A small self-supervised image encoder, trained from scratch: width 256, 195000 training examples.
Rows from block 6, named by matrix and row number. Rows with one number belong to one neuron. Each number is 128 + 32 x the weight over its row's rms, rounded and kept within 0 to 255. All counts start at 0. Numbers have three digits each. After the name is the row's rms in percent of the matrix's.
# gate: MLP gate (model.blocks.6.mlp.gate.weight, 1024x256), inputs 128-191
# fc1: MLP up (model.blocks.6.mlp.fc1.weight, 1024x256), inputs 128-191
# fc2: MLP down (model.blocks.6.mlp.fc2.weight, 256x1024, transposed), outputs 128-191
gate.223 090:155116184130124144176109114133053172157129110141105113141123119109121125177087167119091136151109166174107140093162153115100117107131087133111155092146167108152153162149115147110102090128159183
fc1.223 092:133124114153091144096156170092061150125172034111149148146131137043129192139099143088162189138142204099122094119185105074075097125126125145132122142134174119111107153078145113059196152067121118
fc2.223 085:135174113134133133110108140141133113133172139191104132105127121126091109067120077116153169127149138090070170142082119115097109140128201141136048146059113173105160119129124134053132124111115070
gate.224 046:137132149092117147117095084157165094158092091116200085134098109139143089121180083150085163137151149152147179121140149126197133116072133199122126142097135135131125133074154110099147247141069112
fc1.224 052:148128131144196126110110096093131115116121099135138117117142120186126066161160107168068170160149152136157111144184146141142104153109150177158120173142211142124162146091117081147118171139055120
fc2.224 055:083121110138126142119162136153119144096151129140116171156128149089098178101101141111192096102103123135112142132093145130111139157143140104161123097163037136118106114168111111133144116131181187
gate.225 058:086159161132119150171156142122105120205092085100089046131150121094102076086097164110156137215188136071116166139151151111136066120105024102125079108140127146118088123084100130134111117102157183
fc1.225 064:125132104145200108108149135161147154000186132130126167168109187106106174105184107112115129134060103174124092115143117158098116138121146099126151153135141100128160130175165119086145119162089055
fc2.225 061:063065146153118081093121132098095140141128107076123063111057090142112134118127125131110142116149117116119118220097151112187125054109104235139093128167111093107120086101127061147101071113154105
gate.226 048:111138135126130129134135155106165133146169073150126150161117141139130111163168074058072162124128126074152120092115125121134119137116142193094137126122133086137125087136093136109151118121135131
fc1.226 045:109106140117122146125130126087189128186157076114165141070094157131092104244081074121159126146124130142156100128123124168117128150136128165069118090136119134117159093126081139078127132103122139
fc2.226 050:177074122105097122087163141140126139069110182129173110107173116125085152140088120112160184109129065225112105143130102124152149134158135154095123116117092161158176115096142122117129157101163122
gate.227 031:072124075093072141052169186125184096146105141138107117133129103147115144147176077126091201086039132119143106092161134095172151110105114162180141136098141054126113154087157102080160113062174077
fc1.227 024:158123142181118164118165124133136174159110178051144111071135123192113156120139138104100118159144091115135105077179109116168159130151089139103065103038121106133108130093117084096143107148120148
fc2.227 031:190057157141123111171142108150091255125148222132121140106094118140099134124173201085114097156170093121119143183113129136124138088103155135142103123088143136142131120146090093166132188141120148
gate.228 025:129168142079127132081104121145093174164131082141128117158156113110089122165071115104159146083108127080112080156161167116126117163070155113108125106131166134158077126119098159122158133132177197
fc1.228 024:128155224120187160149126084156075136136193128103117159084159126127157105166129156093122132092125174160179142150162180120090105131221103118115084085153140098086179130156126147098145182098096135
fc2.228 025:144075149163088116165129100113109110086083159132140134118144160099169123117163103135142089147135112118147172101134095119097154095163055136131108161160123121077160135091139126154138122127087091
gate.229 020:128000138136114102130141100149091134139113116171131160013095160086126135159126148092199106125149136134082089075124161192114147169161057168108096145135126124103125147083140152126121099153146186
fc1.229 025:115166084148171118118109144071131142187158118120115147120148120105114036098193109149179124174113133113155129108142163127140097175128130132160135151128107063097147122183167149135179070112105077
fc2.229 026:153087141108114107172114149096112092171132081123058144179177138136150000115189089129145157128078124059177102122124122113118137106129119119179125163124147109188113145168156136137144067123135101
gate.230 155:119123086117099172103140161130157137137131113153197106125143040128093111134129102162114077102121112167092168137153121106169138137107066128124118124053157157062159139126164166119123071117118148
fc1.230 165:113170150112083109136221118156149133095146070180148133109146124110221144127077124175115174152090100180154106118153110162148135148104128146127212120171127059122113180108107108127141123141160166
fc2.230 151:165123100120119105119090163087086160132122124136166178164102085132133096135162143105102146132190208113173117164083124105108124079153124096081127132151130156143146184121117207159179141132115093
gate.231 136:094090066119160139157136152078154143106130153076097149176124193081109080152130173145112214170075125133156166149102093099130120103146083140119126105132170056061111132121132111139113139139073099
fc1.231 135:160168165121151122109199097210083127124103100135151117067122064164182199106143109103162105081118096167124119110140136124141094156122128148144107122095109162129144154146075160115139124110125136
fc2.231 145:129120166079129066080137099093133145084154062127082116166115147158160123121123120132201094107142119149136141131096082129109125100104088130157132143186124148146099083134098140133113139162103123
gate.232 024:088127132105114121157116128108037081059124146095112118245132127130109191160096119190048167104181137125105151120098113158143114159118105095143223113124152108145135143141154148084087096124114162
fc1.232 028:103110135094155116102160127143107085066081071134151111127048137124105131127135178156164166126106133185087149122127093083189169076146118098136090122142113144125110138127141169121081091144152128
fc2.232 025:070129143126137134152151088132104124080101116169117132093040091113085135134070171160148116077066131163112146089122121075133220125161129073105120160108139132126139189141130179151139093071139138
gate.233 020:103103111148126090158067084144093043149154117116156128196092175137095140156136120161130095135173086154098138123127138137132103125089120099118143133183105200187148137128128112142118151104140107
fc1.233 025:118110121118150124113140106113112165134085114017192185123124103135145101111136101084137166141120125056148203137153128115141159116126152131151122143157186122126100113097149136152117135084130121
fc2.233 023:172117136091120097093130122107137161131086115126153161084129064148161095126139120091133219147135140017157158110123127111154140119132128122194099191169149150109069124117118153154173122105138181
gate.234 078:136098171102130133147182130106085100174132130131134173154087086115102108150152093126168118088055110141142129128146107088128144119110140082109115124122091158126120124103081154139119162159127097
fc1.234 084:172087093143165109150135159097151144163127081108084098127123153146111116146162148171123137049088120147136124151104181176103157106126188113098171186094097124132041153019024098150101146123133170
fc2.234 081:160142061139120089119149149145162138100153152113148142125092158111121122088070192164116191171144131145118167153156195125111118131158131148147104120138152107145139126090164123104114169100129097
gate.235 157:136085098123141135114136150081136137067086148087124128090152128178124110159110076097181103111127045134167136125145079116088121086092193104131108077138131074116112143141118155121165165156172148
fc1.235 161:105126121125131139082167141154082119150131119133129089128178125188126183144085124125155089153100135126157139137126109096112135131089174132167140091142050104134048063153094114119154137167166144
fc2.235 144:142143165194111135129085056076121082115155108137110179181126167154128110139163135139090129102176140097154154103105179097100189071157100092099122170130161091076135149140064110096117169111098099
gate.236 163:139170119141095130088140145171130166153202167154173148155101215142160103081161067124118141131142106165085130104125128144098107068178100089143099129120143125152112057116102124118126145126084105
fc1.236 163:131130134129140107108147127111125124102111070113070095118134060113108183118108224159150133132106126148187114093137143126148079186148128176069157099077132103109106145125127124133127111179120136
fc2.236 173:166180123107119112174086134155171165122166071077148044107175137118239106126110134179129122113130100178153082128109115145078118141162116118131061126114087103149128104106132142093120148158095166
gate.237 145:145153090123134200136158185138152103131087015156132161085118122102177167173188138163125078107095059125161116141081075082146085112070136120103126134084121128120094114184111094167101138125101101
fc1.237 126:165090127094132060174075114186111108152141158089167146160040147094121141133149147117186165129138094125057128141163161090116073103114094105152121133149151132105076107120152197124152112157100187
fc2.237 136:097120163137096113153139164133107101125153105156076108151151116128121106177113127074096133116109156133130108186115157133114050166139124162150090107132169165125147111107147092127101148125156114
gate.238 156:149175051111098196102089123145139108125142106129087178096182132186113148128101126169126103167169100127126139135120146115101123107174139140153106109137129066100141138165117194099089138135101094
fc1.238 147:051095187164100099111143134137116111103091226140163124167095135131132082163149186136153160106157099139127146117106143194146113139151028205080150106112147142125139147123136068123109159093128166
fc2.238 144:181136091117099128107130050129105143089121066164092174123163152100146134122132056100182104202121123121164129129108099115090128103090194111140152132176139088122151111138093169113100122140143045
gate.239 183:141094134132118096152127154156108113071166130151094101131118096158149150168133096171140125094152171180088170172077097165086107117174111153116186093109114112116132143190120148195164108156092166
fc1.239 185:177116173134175120150107118163182183143176094141106079127141112138113163125124123159111081113118158116085149142109138158124142150092093138069137121073158111091103154210121151150115112121129110
fc2.239 163:100138111153119203114138192105055112102108139134109136147117121147170081118115151108166125197105113140077122145146065156114140129124159088121165122203136103094162085148066118136197102078185187
gate.240 120:145170111118180134130086133081159162114165123177136154170134110202136110108088145156112132130103133153078131073105181143174129121097136211127185064181081122142156168146110132078043181127116091
fc1.240 105:179166110130062118163121145125114123126114153034152094100159090097065131187155151120153144164126114144135126141136094116142159138145084107128090220107130149062135091122130132144183146142145102
fc2.240 126:147137180124150153155126079130160122086162174131126145081115074141142089099178131144138176150083118159074154132063203123143130180127072132142069107144072165063115067166111157133099151125187100
gate.241 073:146130113130135158078064179148079177110136129105128133157188088103168151156109083133129170129038146159120132142118121085108122090210139156110137155099084133137133169139123114097109103117141154
fc1.241 075:176129184144114172076102177159073137110097164095098093136156163146111134119108095177115076133075154104110115096136091046167117154066127130097138116117108118131089125114150062110168168133123132
fc2.241 074:131128103129187135133137155196125073089131160156119144138145144108159088115148146119072074130119136083118109109155166113093071143096146141123117145112108050145102082130115134131113179162072147
gate.242 019:105125243117113122160123182162115148088079132142081085164143140159144122111122140181118140123126158155042109053150113154087121131141094124126149114097138238095175106141074149100170144095151143
fc1.242 023:110172083152120093089150105091142080114102107132194123119116123139215113132208142140141087150164159105099043140136119134103168091133087148117125116130130116177101149128159068127190123113014135
fc2.242 021:121113126157136135078148185083128136127097100133253131143113155189134157148157078159130129116149112133165118092152085137162138145126137142166142095141101145137119140136119087144136122155066159
gate.243 023:052124153159118110131156111147132175153225140105116085105109095124109211131110189129133140122167094156111067103114077171143104098127114143185141101000125123134154127142139127085172140079104169
fc1.243 023:168177156135085186133152077117091117098108186118176149164108145159123099125126147147120123108111103111119086107131142127151113133121129000100111137119087149139104123122146150137157093152125142
fc2.243 023:118177163124200124090198095162130143105170135116176149170127096123096120116113115177127122141161132186087122090156163130101228070137120151106160141092052145180155118113126157075220127129136136
gate.244 023:056122155185087137034159106115163190119144127139067156127068147076083168057175180142144118153098136128131115138115102133114138143114133225130040143137115127124145142145119091155145130145161116
fc1.244 024:132119122132145052118147189091139102104125108068093146163114128092137113086143086131169148105134171155120083131141108131133118092156118131136128160149145215118131089121134123118189105143150131
fc2.244 022:141133114141221052141130105150179128134137114173084121133107120088131169057135123122129125104134140152152045140098133128155128149118155171108120137109161159112208095093092130115138141148158199
gate.245 123:104129145185129137132129162134133139120151175101151159143143145178114122084180168147062154206092132121174121123102169075097105133138137105139140136145104182120131120124145127121188082133099120
fc1.245 128:094168127129171142153088144118141121138130174110156137128150116193101088114164161125126180127117171104139138142132120063117088164137141080121147127184154200156131091167150129142144132104104120
fc2.245 132:180088116110136139124116121139097074114096161205123094154107157167114096169117138131167147131141101127113065131158119081129108206155128141105109101062159110161080051120065058108080106106163121
gate.246 065:151136132120143114158095150119105064135114123141133121119159113133105086106131177133100130105135152123119068029109137158142131137126152102028111095133127157118141154133131159147185087174160124
fc1.246 062:099142183133153158156126087099134205142227140111118139152116057107151146089166129221173107120136092143093151156122128088113159124180173128170123162146130137122076103103070119095133130094091144
fc2.246 068:117129160130069091151166158117150022172154214098122137099109087157122127118145113124067136162127115165171130127079098163104137150188129138132112095134056155102121102143131145195119149161141131
gate.247 089:107100157116110112114144134128187141143119045153055182121120103146102143155170158095148120106147107141151071137093132089130147101120075108098152115121145128095186094111127099132127133163113157
fc1.247 091:178193128129169133235104129185076134137184120155122086097117168124148088190079123115109128142126103130139170116189138098115081111126106137130088154152148146186053098122078157077067147121087159
fc2.247 083:136104036093126115146114140065185131115112105134142133118179066157090148110132075181118146121150131109151066126125166180145148094091100138157141103099141064075119071084122121129127126088109158
gate.248 020:180170162114033099145112068119137130134137118075127117146103097148108064113173138130127196126136100090146079101143129039130158106065115106121147166202138102150138207140164160151154115113089122
fc1.248 021:117126075133192101120102148142115150157163169131102087136140098159107124193141083143145168113141031172206118132126116093157131132134158153139103127142073111144119128146112196160137128147091126
fc2.248 022:123116103154145074093157099134083132141177241101108114121123089107111153128166078133105166112121086125112149123171090060166141116134140120121068179103110176145138134156126162159137114134140130
gate.249 043:155113236171180066105165111127122173133123094159115087152128124147114136151115135087147148158089155143139065060159157102106119132163108136149133143114109082122116140139074120082154126122154119
fc1.249 041:133129202159169133110173169122111154151142089157113067117155106136100129181127140097089091167088162142170108150129125124116139103130116168128185125107111120102131129139070119086149168139156219
fc2.249 048:143117155158169111140150141158107080127162095090143101101105109173061104121096112123070132093076071138106131188109100125118129104117170133130149116129144122164091097097110097120137186143121109
gate.250 138:099118108137164088129144101157160155090093125079105159185160184147098146075155113089150168091165106146139117093118115042210089110071110116207140154097153118177115150171177142158083090232131102
fc1.250 150:215095060112131154107195085120195132193168105162138134063111135077106165121098172151123082113102059162165156127126158155156179121163144112102147070105128098057145134117114144070209182098098157
fc2.250 141:161138151167120189075031145112088122113099155157160115136120193141235154133146125070136135119132105118136134135129124177108091168137091115137131090119122127078166160123157179105056118108107117
gate.251 030:120114108182145094086142162138112167147155130169126094106125122184119149114119128172127123082153106115164112138153116048138169136124072175157110115125144075107140110066167094102131173142193155
fc1.251 030:135176114117116107116104104137124158123097136122123173176208131133123137057108104059094104178131129111147113149137116134130136142176172139124123087163109086092133183045067105125105107135136150
fc2.251 030:158092147094128096143145168042101130100102142125088169158116144096145123126148123079139142157130106146155165075154148156140159083102192250122110165177126161166163104123126177149088172118167150
gate.252 065:128117081114132103134163116168117080180135139147140117141109120114097133121000123167104145139122124194094052133099127133131180130149141120124145111092108119158143153079138066110006179151141223
fc1.252 053:088107115125177125144086154134135091191150144109110120151144099151124116116061137172131109133116202151178128160065132177173141123127115159115174180097137133103165120145101130126133140119124117
fc2.252 058:120145125149084136176115120113107181132131128147136182101112110174080140115107164196092108144152138113128144126157172125122195166057138116128138139103144087145136127134146052127074171123161125
gate.253 123:150121120088064132154043176217092144106148120159175184079097156140096065179126105115176146098073114079127130114133134120083117102112113167085108132124169104099156121163153147142092067121100115
fc1.253 127:142166144179162106099252103066131094164086111108100086137117091126155193082120177136031133199197122146150107111124142155195112176151132119161162098086089137140102107085101139115158156155134136
fc2.253 129:150118132127122128101110158147146119110142087116125152147092131186085144185080125154194050142080127086099108110093156140052167141119101122194077091126036134119138090154147114137088104145141083
gate.254 110:127119139138100134176150077105119131139144146127113138087156131054089151143168152131116081067116165108151112113089207125152076136105114086138147147093129186163164165240096141110142152163136124
fc1.254 110:205117105135143135068142154152133153138121106111124141190058130161122134115128113161125225211153096125168159148152089095143151108105168133125123123173100112136132122034124124172116100077146120
fc2.254 119:132186178142048100160203118089121200184112133123056085127154165081152123132128094080117156091127168174148068082081130136120139124160138135124151147072078083107175143186118090175125112117151104
gate.255 037:139017066093089149120129118077122179131154153130175157179147108169101095151166139166076146085122136185148132114130098109102121114141120110145199115135113000116103133164094140145135117148080110
fc1.255 031:112086165181221071130143093127103047182095194159082077166099118206092072153139132138135155123083090168153161091080119131134189129171118115097126113084101187099088136147169093100120146134174111
fc2.255 031:116075138107126129094105114103059083123138154097087166162104133242125108220178171137128157099135117171118109106125113106127096112112127130193142136120100122105187115171156132051147139126159045
gate.256 093:139199151171092133128109179144149113088117139157118122062105131098126103098148156192153215098144090113176145095103121148186136135136199090129185101121163132158133113104125153128137137087165136
fc1.256 089:086115145137121150127125101101144134186117106114174132227141124133133115145136135090088117174135118109114102114118181106147156152132114105168076149107120107110159127147137142125038080142055149
fc2.256 092:112124162094088134126098147117129128234122125145170137131156076154144093153132080157127122164168149096126183109097155179130107127115204070186188151066164078100110137069153133137147075136123111
gate.257 051:115165111124115086151126084121107079130115131118095139179120085114158143101080142109160110100124115186152066056083138124107135164179089148121098098107144174128111127063135113086105163126166157
fc1.257 058:162136143062156092176131143125055135137135156142102106141126088121240185156094111113140173105120111101127119101124097017042178133185101162136126121145169169133127117137118105109136159179117097
fc2.257 055:190155170130123116165159197162139108141150109108154114080141157120181099174098049117123142111099099073151175137252163125140101130107172103120133162116120150117063139126133152135064100154116117
gate.258 187:130119164054085124113199125094143173115153155177108127000139120108129126135113099171159142135130120112151150112106069124106091090103125183180130074108131131115144158120129131136169119147162189
fc1.258 171:104115169079109142076187157099111164125175162171130104058173177114155123109085127213110123182177141151172159128099130152147094127100094203179123092106106143098156115087164135098161071079164158
fc2.258 158:126130048102133085154112132129192096161035163144196106108108150139068142114114127156123082103108097143162091121082137112115061142116098146120127123155110091118088171118103118139133141123104140
gate.259 111:099111160114110121137169144088122136124152135121137121140085134115105083130149100201131149166203120129128113102122083161140219105161159148095134177128116168107133166099105102108102103102150130
fc1.259 116:082104152135128128133124125114137141127108124106143118095099153117126107124149090155103178159188136106104141100100086129112255095159186157062156106143160162118134160079134099105137098092138138
fc2.259 117:141113178107122131104076071171144092164091074108230120117130118146084115164137078112119166121149081107140164152065039186161160149051128073101134120141118103192132215098124063146147156094171089
gate.260 085:142085208128066183097113154143110121142058174132146131069220113148188140167135051117117164159140086109103125127130129122115107063134078146099132144117155177171124125152128186142133161097131155
fc1.260 086:176188119113137080127117121116113131131174105092103114168033130073124153121116191144142077031142164162176100140113155148140134176162113136143110111149133050123103110107045092104146082163117054
fc2.260 086:102139131108102113111077181129145156144099095116129104071127150139141113177148203120121097121148131181121134096103161081107083112128146171144146124150160150095075152151079196126159130163176080
gate.261 168:123154132114096138090119135148135116161078105115136158115143152153158084161149110120121134157107151104184071161110113114155140044168082135141085124124173142134141132124102080115137085093155110
fc1.261 172:146045110120144084142114096117108110070158123182110100125149104145083126121124158065152124108138089166112167158173223158112097206048169135079110138097134141116083111139106139127173130114102139
fc2.261 178:144104082124157216172134152097073072102119149132097099055057111153132059138121119120089133152093157142150099194109147136121133133165104116098198130116135138113143126116127099116107118185152112
gate.262 100:068144124165155141113098134216132123145127114096134127154136168094111151137213174141166124129126116122076164125148161205045107013137118111148143152107126114112148148162103111105147144180095178
fc1.262 086:134137111164159118105102108135152123134157096122131149134063112088109152108142144115162130153135101137114080143213149115108072101093112158118124191145129161171139144100086141105146101119110113
fc2.262 091:093112143141139122133123091096105172148115131159108153122125141130166092119130093070150133083149163113130087106108117101103128139111097144143140108112133139251126123135125159151130172101129109
gate.263 105:152172112074074122147123129124108149131136148117137167098104131122213151131092185111125126115138151115124129169130113110170114106169110138109138162127129128103161109110118084136058105164118140
fc1.263 125:128078143148186093160120109083157165110135101145093100157148108117164142115161036152107108176096162158179134123128054131101133161066090157124109128101080100100153090141095207161118161121081149
fc2.263 119:202164135110100159124132094105132120120063189140148121072107137053080120141132169067142219115131125156161129133147143174145105170110117097129111136127098153109055163178195084113094133135091092
gate.264 050:129113134119124115156108117101086195072078075148199153110089170083124096139091123118159117107122104129095118153143129123125097237149139127100222105139140167096130160129119093049101141099140147
fc1.264 045:147080146100154087135122085129050208117093061117153143064070126123163083158128119163192123068099118120062117171152143151130120217173080134103116134125130160093104169114131112099104119151084130
fc2.264 053:153083161131120123136155155152082106123163122105169103141133092118187111181144071096117143129098126105143147116142090120063183149071075122143069207098142118139137121120149139150188088134121122
gate.265 089:182108097050137142134134058118143121171139014120162137153143124131172065212131084145169085138148144104085104151128120141070110094147119086150129098140129162115099137129118136156105137109110131
fc1.265 084:152071120123135151133143129079136169085170114190135058173141077114125135129155119162099093142149157114116115133169160141106182196106114089152151120127120097166140096116110163116124148143114102
fc2.265 082:095128095093122135092106149133131120126151195143129118101090065094157158095103157125137092126108104096129133129152123104166080169095158087086105132116079082163182133162083142098139107119129132
gate.266 086:077141164106123124130098146067109162083153114120115128131152111128129129132153174145111108093155139095106112082129131093120116158061081164088136110110128116151126146142142143120128123089110097
fc1.266 073:157082106152134183098124103187104099192091143144164135136099137136104137137044131063134170164123110165168141134086123182110135117165129095204091126130154151086134110153126130170148084196154125
fc2.266 076:123093154131150096181107143069146124103138125092169120139083169108102166157097147100134094081104210091144128153111125168077145123077092129089130084126097116159116152064132116146107099120091107
gate.267 073:112086197115144069145152191107113116085103129132097112142159130143139151110184148153112152129120116116189169150109156149152098107122124145147157122178151140126183157126095069108111143093140131
fc1.267 072:072136126155166180135093059157095144166144184093138125152093112189130157140097140120130107127045185130102131147141111123079133124172085169120113170147159105093117106124127133158116104113115140
fc2.267 077:075111120120128079117100140141144137131114099093098139121107117181094131127139145090168109106150117123124160081111130140183159073186103130095233107206090083123168069149087106169131120090099170
gate.268 021:112162085118077118152087146141148148139115132091087124137131150113128131140103115143112185135142117154117162103061102155145115130183108106092151104140076171146085092156126096182155097129127107
fc1.268 024:087183132122112157130135131167157152128096173126075166128110128069189129187084105046128193114144144198122145091125158132115148091131127076104132074111077127155098146125149109075097146118191145
fc2.268 020:129034127141151079155084149107139162113146079128119157185116107159118101141151108148083062169134108146127148156180135092107105084104113138081157176121113181145122070111098166147139126044184139
gate.269 141:121136152102154127180149170184146152084134163099115154163120110109204114115141138121100083072141107119114121146190108154134120116115123165097132071107170103156124134162126160128132115018214138
fc1.269 139:139161057211141189131120162058135146114120103135164143180127107134119048082153149142176099139099083097116080173144142099139121140117123096134064150110123126203157122113108110098104161069110107
fc2.269 130:095156151097177093137122178187147139118097136146088124178138085142125164124089102189117141106186133104140195155124066112066131144092082132089128136114201132111066127174129221094138165180163070
gate.270 149:094123115126076116112120127088128143170092132141116114106088128112147117193142116160135155172152109107116108104174110203154168138124167158111091156108082102169100115143111117078142127151116123
fc1.270 153:125113125140214136113146163130087107095202113093130125179125113087110120088101184064150176142113094145134112169064137109124137176118120123097150085113152164105162131078132081152185119110122119
fc2.270 156:147085123109114147064178082140148061117058094207112133107096132149146119182137060098143111136119125121108097065071137099151108110097199150184128080089099142157148083166105153097140115111146162
gate.271 152:152111102153126104151115115156096138174090130126129170103118117109131059090117163123167102133120160091160127124151130117078106116153099131126144106178151197147176138068184148127149210137127165
fc1.271 154:167155154122179106120117116098159145073118094156148068126145143126225166169097146153167108179152126123145128133150205108193102110129165135116180157130136120098110177150155062128148116113157110
fc2.271 157:159169140107136135129164137155115087167159086115102105116122111081134158089174073146131167114111116134132131170160079104108079124109101143125128058093138110127103140110144152150111196169070155
gate.272 133:137154146142104134161109176065127200105130160164102092177129124167153105109138105196126093087143138128076122158108105098111050171139084144140106157182124142127073097141075153107177127177116116
fc1.272 136:180140115151156138122165179143112134175139117118131118088060177085164126098149152141083113138055071154184114099165177158156150118117126106157159128106099124102141120137150149111112117095073072
fc2.272 147:169126187123132168148086136133179163076117076155103128173112134202161037125163172065197138224072173097136120154147058209118090105149096190076132143108142121091127051138129098121123146127100179
gate.273 059:118132115107167093144120123112178114118180155136085124105170131133103151106113134090124145089121112138188089094139097085115106148138110153107077072216152125144089129139181138115121128199070100
fc1.273 062:059134113063129100126069179095198154110077157164157137142141116127140197079176146115125077115154111151118160091128113146128102185156125172142123109200132136126128121116151122101131119142104140
fc2.273 067:132129131154102134154133223106113169166074128126133074097133114107157168138137129179162149105100151103100166129191135129136121150155133117169176154096122155199089128096120110133111143132151190
gate.274 080:119106092137097134164090160178171109148156078120103149143092074160096149097107165101137072112141156112138116115165149098036158148158062173074076100127141113162150113109153126155176178207143176
fc1.274 082:138156137107163147113159100080069131107050206119117121117168188095193084166108084104105158144133092143113113130139129167167091127138171122144179165130105131099061154136103136139120083089100113
fc2.274 097:080135115142074097149158136150142145117197129143131179112117130155140133123165184101138117168141146100100107147098197114075141072184062150156105059092107130120108111097146113167185136105137163
gate.275 126:100102108136164121126145119112133098136113083086071134107122094198078101161179105042107139139186079089113127170116138120093143128111113153124100143133116174169064048148120104182111112077143123
fc1.275 117:166135129106118164127088135133119150119077185170105142116203058111116183133097148188153102121110154116141130135116123141131142110119074142131138095114128140071151174100117132125142108104117105
fc2.275 123:143130115133137137113171104107131083183142116070133105148109152140164160083196100083183092166108123121094128104079102129150113153164101154123157137173081122205110157156107164123160178141174041
gate.276 106:141142136137129207137074083149098106096067122117191180067093071122139112124168144191125081132047128046159102132088147092143124088098189133113156108167163159132086126126170119149138115121084135
fc1.276 097:164093102087145194124152123144183102120142181127152137087113118115148120126128154162136117152149118130089139094117126177051161127114113099138150136156136091117113110176073155108112102098050057
fc2.276 111:103106136178133075135064108147127125133162054103114141117124139151116122087093158111157132151080148148094137217170099076112134168168134127105128112203134140134119111132091126116118163143117168
gate.277 034:164162122195103157063109148126155139146182135191138086096065098121163162132139139142163172109118136113117116096100096149142111120142128183129052049094136120114221125044115159116156180130096146
fc1.277 036:117105101181139132131115159076112114111121195177122078162108167136083171141132113145101111148131126078108118189038122072132167129128156094166153099091174119149155123114133153137114167174088099
fc2.277 039:170078114143119120095163141146160157116159119108121144147111121135185129090153110146101134101137122131126135112115120099149134135106102135131115089141143164188180127122131130162184086158131171
gate.278 155:134121102142172124111164151156124152124130150102175151104150131167113127094138107107101083118115132146134203203105111129127129164099096099109075131155053176102127133095132107160086119099140127
fc1.278 164:146117140144146098116115167165122158129139151090177132102164127177094102123126083059104093094149137152136160214107125101131098146121082109114092118178092150118121160079104114149106135102122146
fc2.278 162:161126164123148128141146118129129165042083166089155114131105197096149125067143151118091141092127144118168095104120107164166111084144140170173138152103172124135047113100085130130105144179096121
gate.279 166:141154046144077118072080128138162092094146081149128137102127143154058192133151134132131104153130152166096134163132169145108149161048149136164165189107121136099151137169129179112080154132083182
fc1.279 157:141146045108093170107093100154134074076138061120105177122108140148097187125120164118151155108123136186159126147121141152104144115105183139141127196106130148086145180134137155130088133115108145
fc2.279 160:123113148150183171125155145131087116149095197094167089177112053117104102086141124128035109121153144125107095112127124174127153117138139110056184118147211137138117177137160131136209155100097166
gate.280 124:109192137164067127120159140195104146095161216145119119108068108149075166125146137176190125130144169150107137140109152120144141175144133153130129134137137137136153142124085129149111127106170150
fc1.280 125:108146114114102156172148113119122118127130162169104143127081150131135148159165109150122089125115226148099202143095155111123152180174130113118151135135105118139153165195110142132076163107154161
fc2.280 101:121111183082114164106133133081079158128147142096048073164120164128108097134143151138125141126125114126149167111067088151113134176159133112096105106104133128147087123175173143092111138111136140
gate.281 024:132100147117099131142160108109168166088144168135172135064065113134134149123072129117133110114148169200130141155145099122115131124099140158165169128135114108102162119190154122097133130086087128
fc1.281 031:167108137124130112208131136116142169115147153086096120083125119136153111169168151115122108139140141164119123149201158142165104127067130142088162133152131217108101123137154145096121157148134112
fc2.281 024:133138134086161178168149126106147141114130144162143139183207075165107100127157123152107140102122078108153098179098131134131107067095138169052142134174104131065124167107132179072114106130141087
gate.282 116:120139211135071130133128078139093143099127105156118233143138100115166101122108119129130127138107087121161150160156130142146123103149155114134079100082160080137132129095156083116108133087130187
fc1.282 119:101111088158149144142166161139135136126109119092131071108153133115141109135145137130088152083132141174147113080128059105088135106100147154128186134222119138123145084149193218138134104152128043
fc2.282 115:050137116163165151240086104136160163136098120163141136090105118119146086155157098191178109106124063173126125109181182071145133097176156155130144113052133149137137094140160158070122155165130104
gate.283 019:104177158151126084130137137167211159131153098121177118120141111145184099076195147126100131162149134116115140125163099135117062185087122129137125142080129126144119026107141112092112100130125116
fc1.283 021:132145133144174105134177132142110122109199149179116148112106121173090057094132164164092145131127155133099120134101147156170139128115133118155099155109108139178199069144124124071123129103130130
fc2.283 021:119114129157121108146158178149169171128170092127167070132137133122109123100160156145109097132100153100125069149170120128143150146101145139064135146096143113145143109131121112098134083092127138
gate.284 167:128097169120151152143040118124082115148188155124060143140093118105115102157102129156116141091142126101160128099178104047075153163142120077128129178183084106094106154095146115138154136125142093
fc1.284 157:102131113131115136164140145191145153157156157110166073173111132177123151147137144098131105118124124147105161140077119153196100144153109156102074119134122187144214113184088088151131139106110100
fc2.284 147:144109111140165109100104120116104097093141068132146109113099150078141133178128156134139111144137112098115090132160077128082166146093135091139134163152158170194128129172190116109179134181152211
gate.285 046:084229052105185253135091077125140114069081157114147118133171135129146165114089169176184081123107143150105120169094165123114111139167121151101142151076192109079113117159147167092177111153174156
fc1.285 049:063140096132151205119125139105107118068146172153074111114132086100145169133059161127175062134128136142106119160063164088136120122209088203150201186096172108072140084170143151126150061135128114
fc2.285 052:164091121134095130107085117190124105102131108122105160172146038146114095139063144158196105109139139153083114163128092152146169069193133104134112108119133127158180145094102147084217168133112158
gate.286 071:127064152152192121129130095129175157102158092120136153090112125107170094161199139154117089161179152146154103197122141097149128124147157128159066096124154121141127146127128113114143071134150133
fc1.286 075:161120150129182090111094111112184108146172109121125142133076143138114091065164097126091057135125129163156062138128118126094138119128134113171106055126145121112086102121111165115161061134144141
fc2.286 074:111134114148117186124180139189131087140137187091125132154145049202169125138147133114109169136145145126162137085101112141132071107118145136107142143085086144078075156135119115149104128136060179
gate.287 031:176143090178126120115119213123113196102102170199118118116145094101145163110158139117099107119135126151060135147100123129139104157132071087073130089096155060157121125154177143139154112107125134
fc1.287 029:093121094102099124165086098122159138162146116116046119152152152139111112113119160230176130092122165136141131157113123118128078107165120160143143142233122138138143135123066128152114104080121099
fc2.287 034:185131031145145094133138114174110204123132128141107139128180143153130133084110139133107092130076173176091141196138119108102033154100164193133122104120120102120112165144110153136221114143095112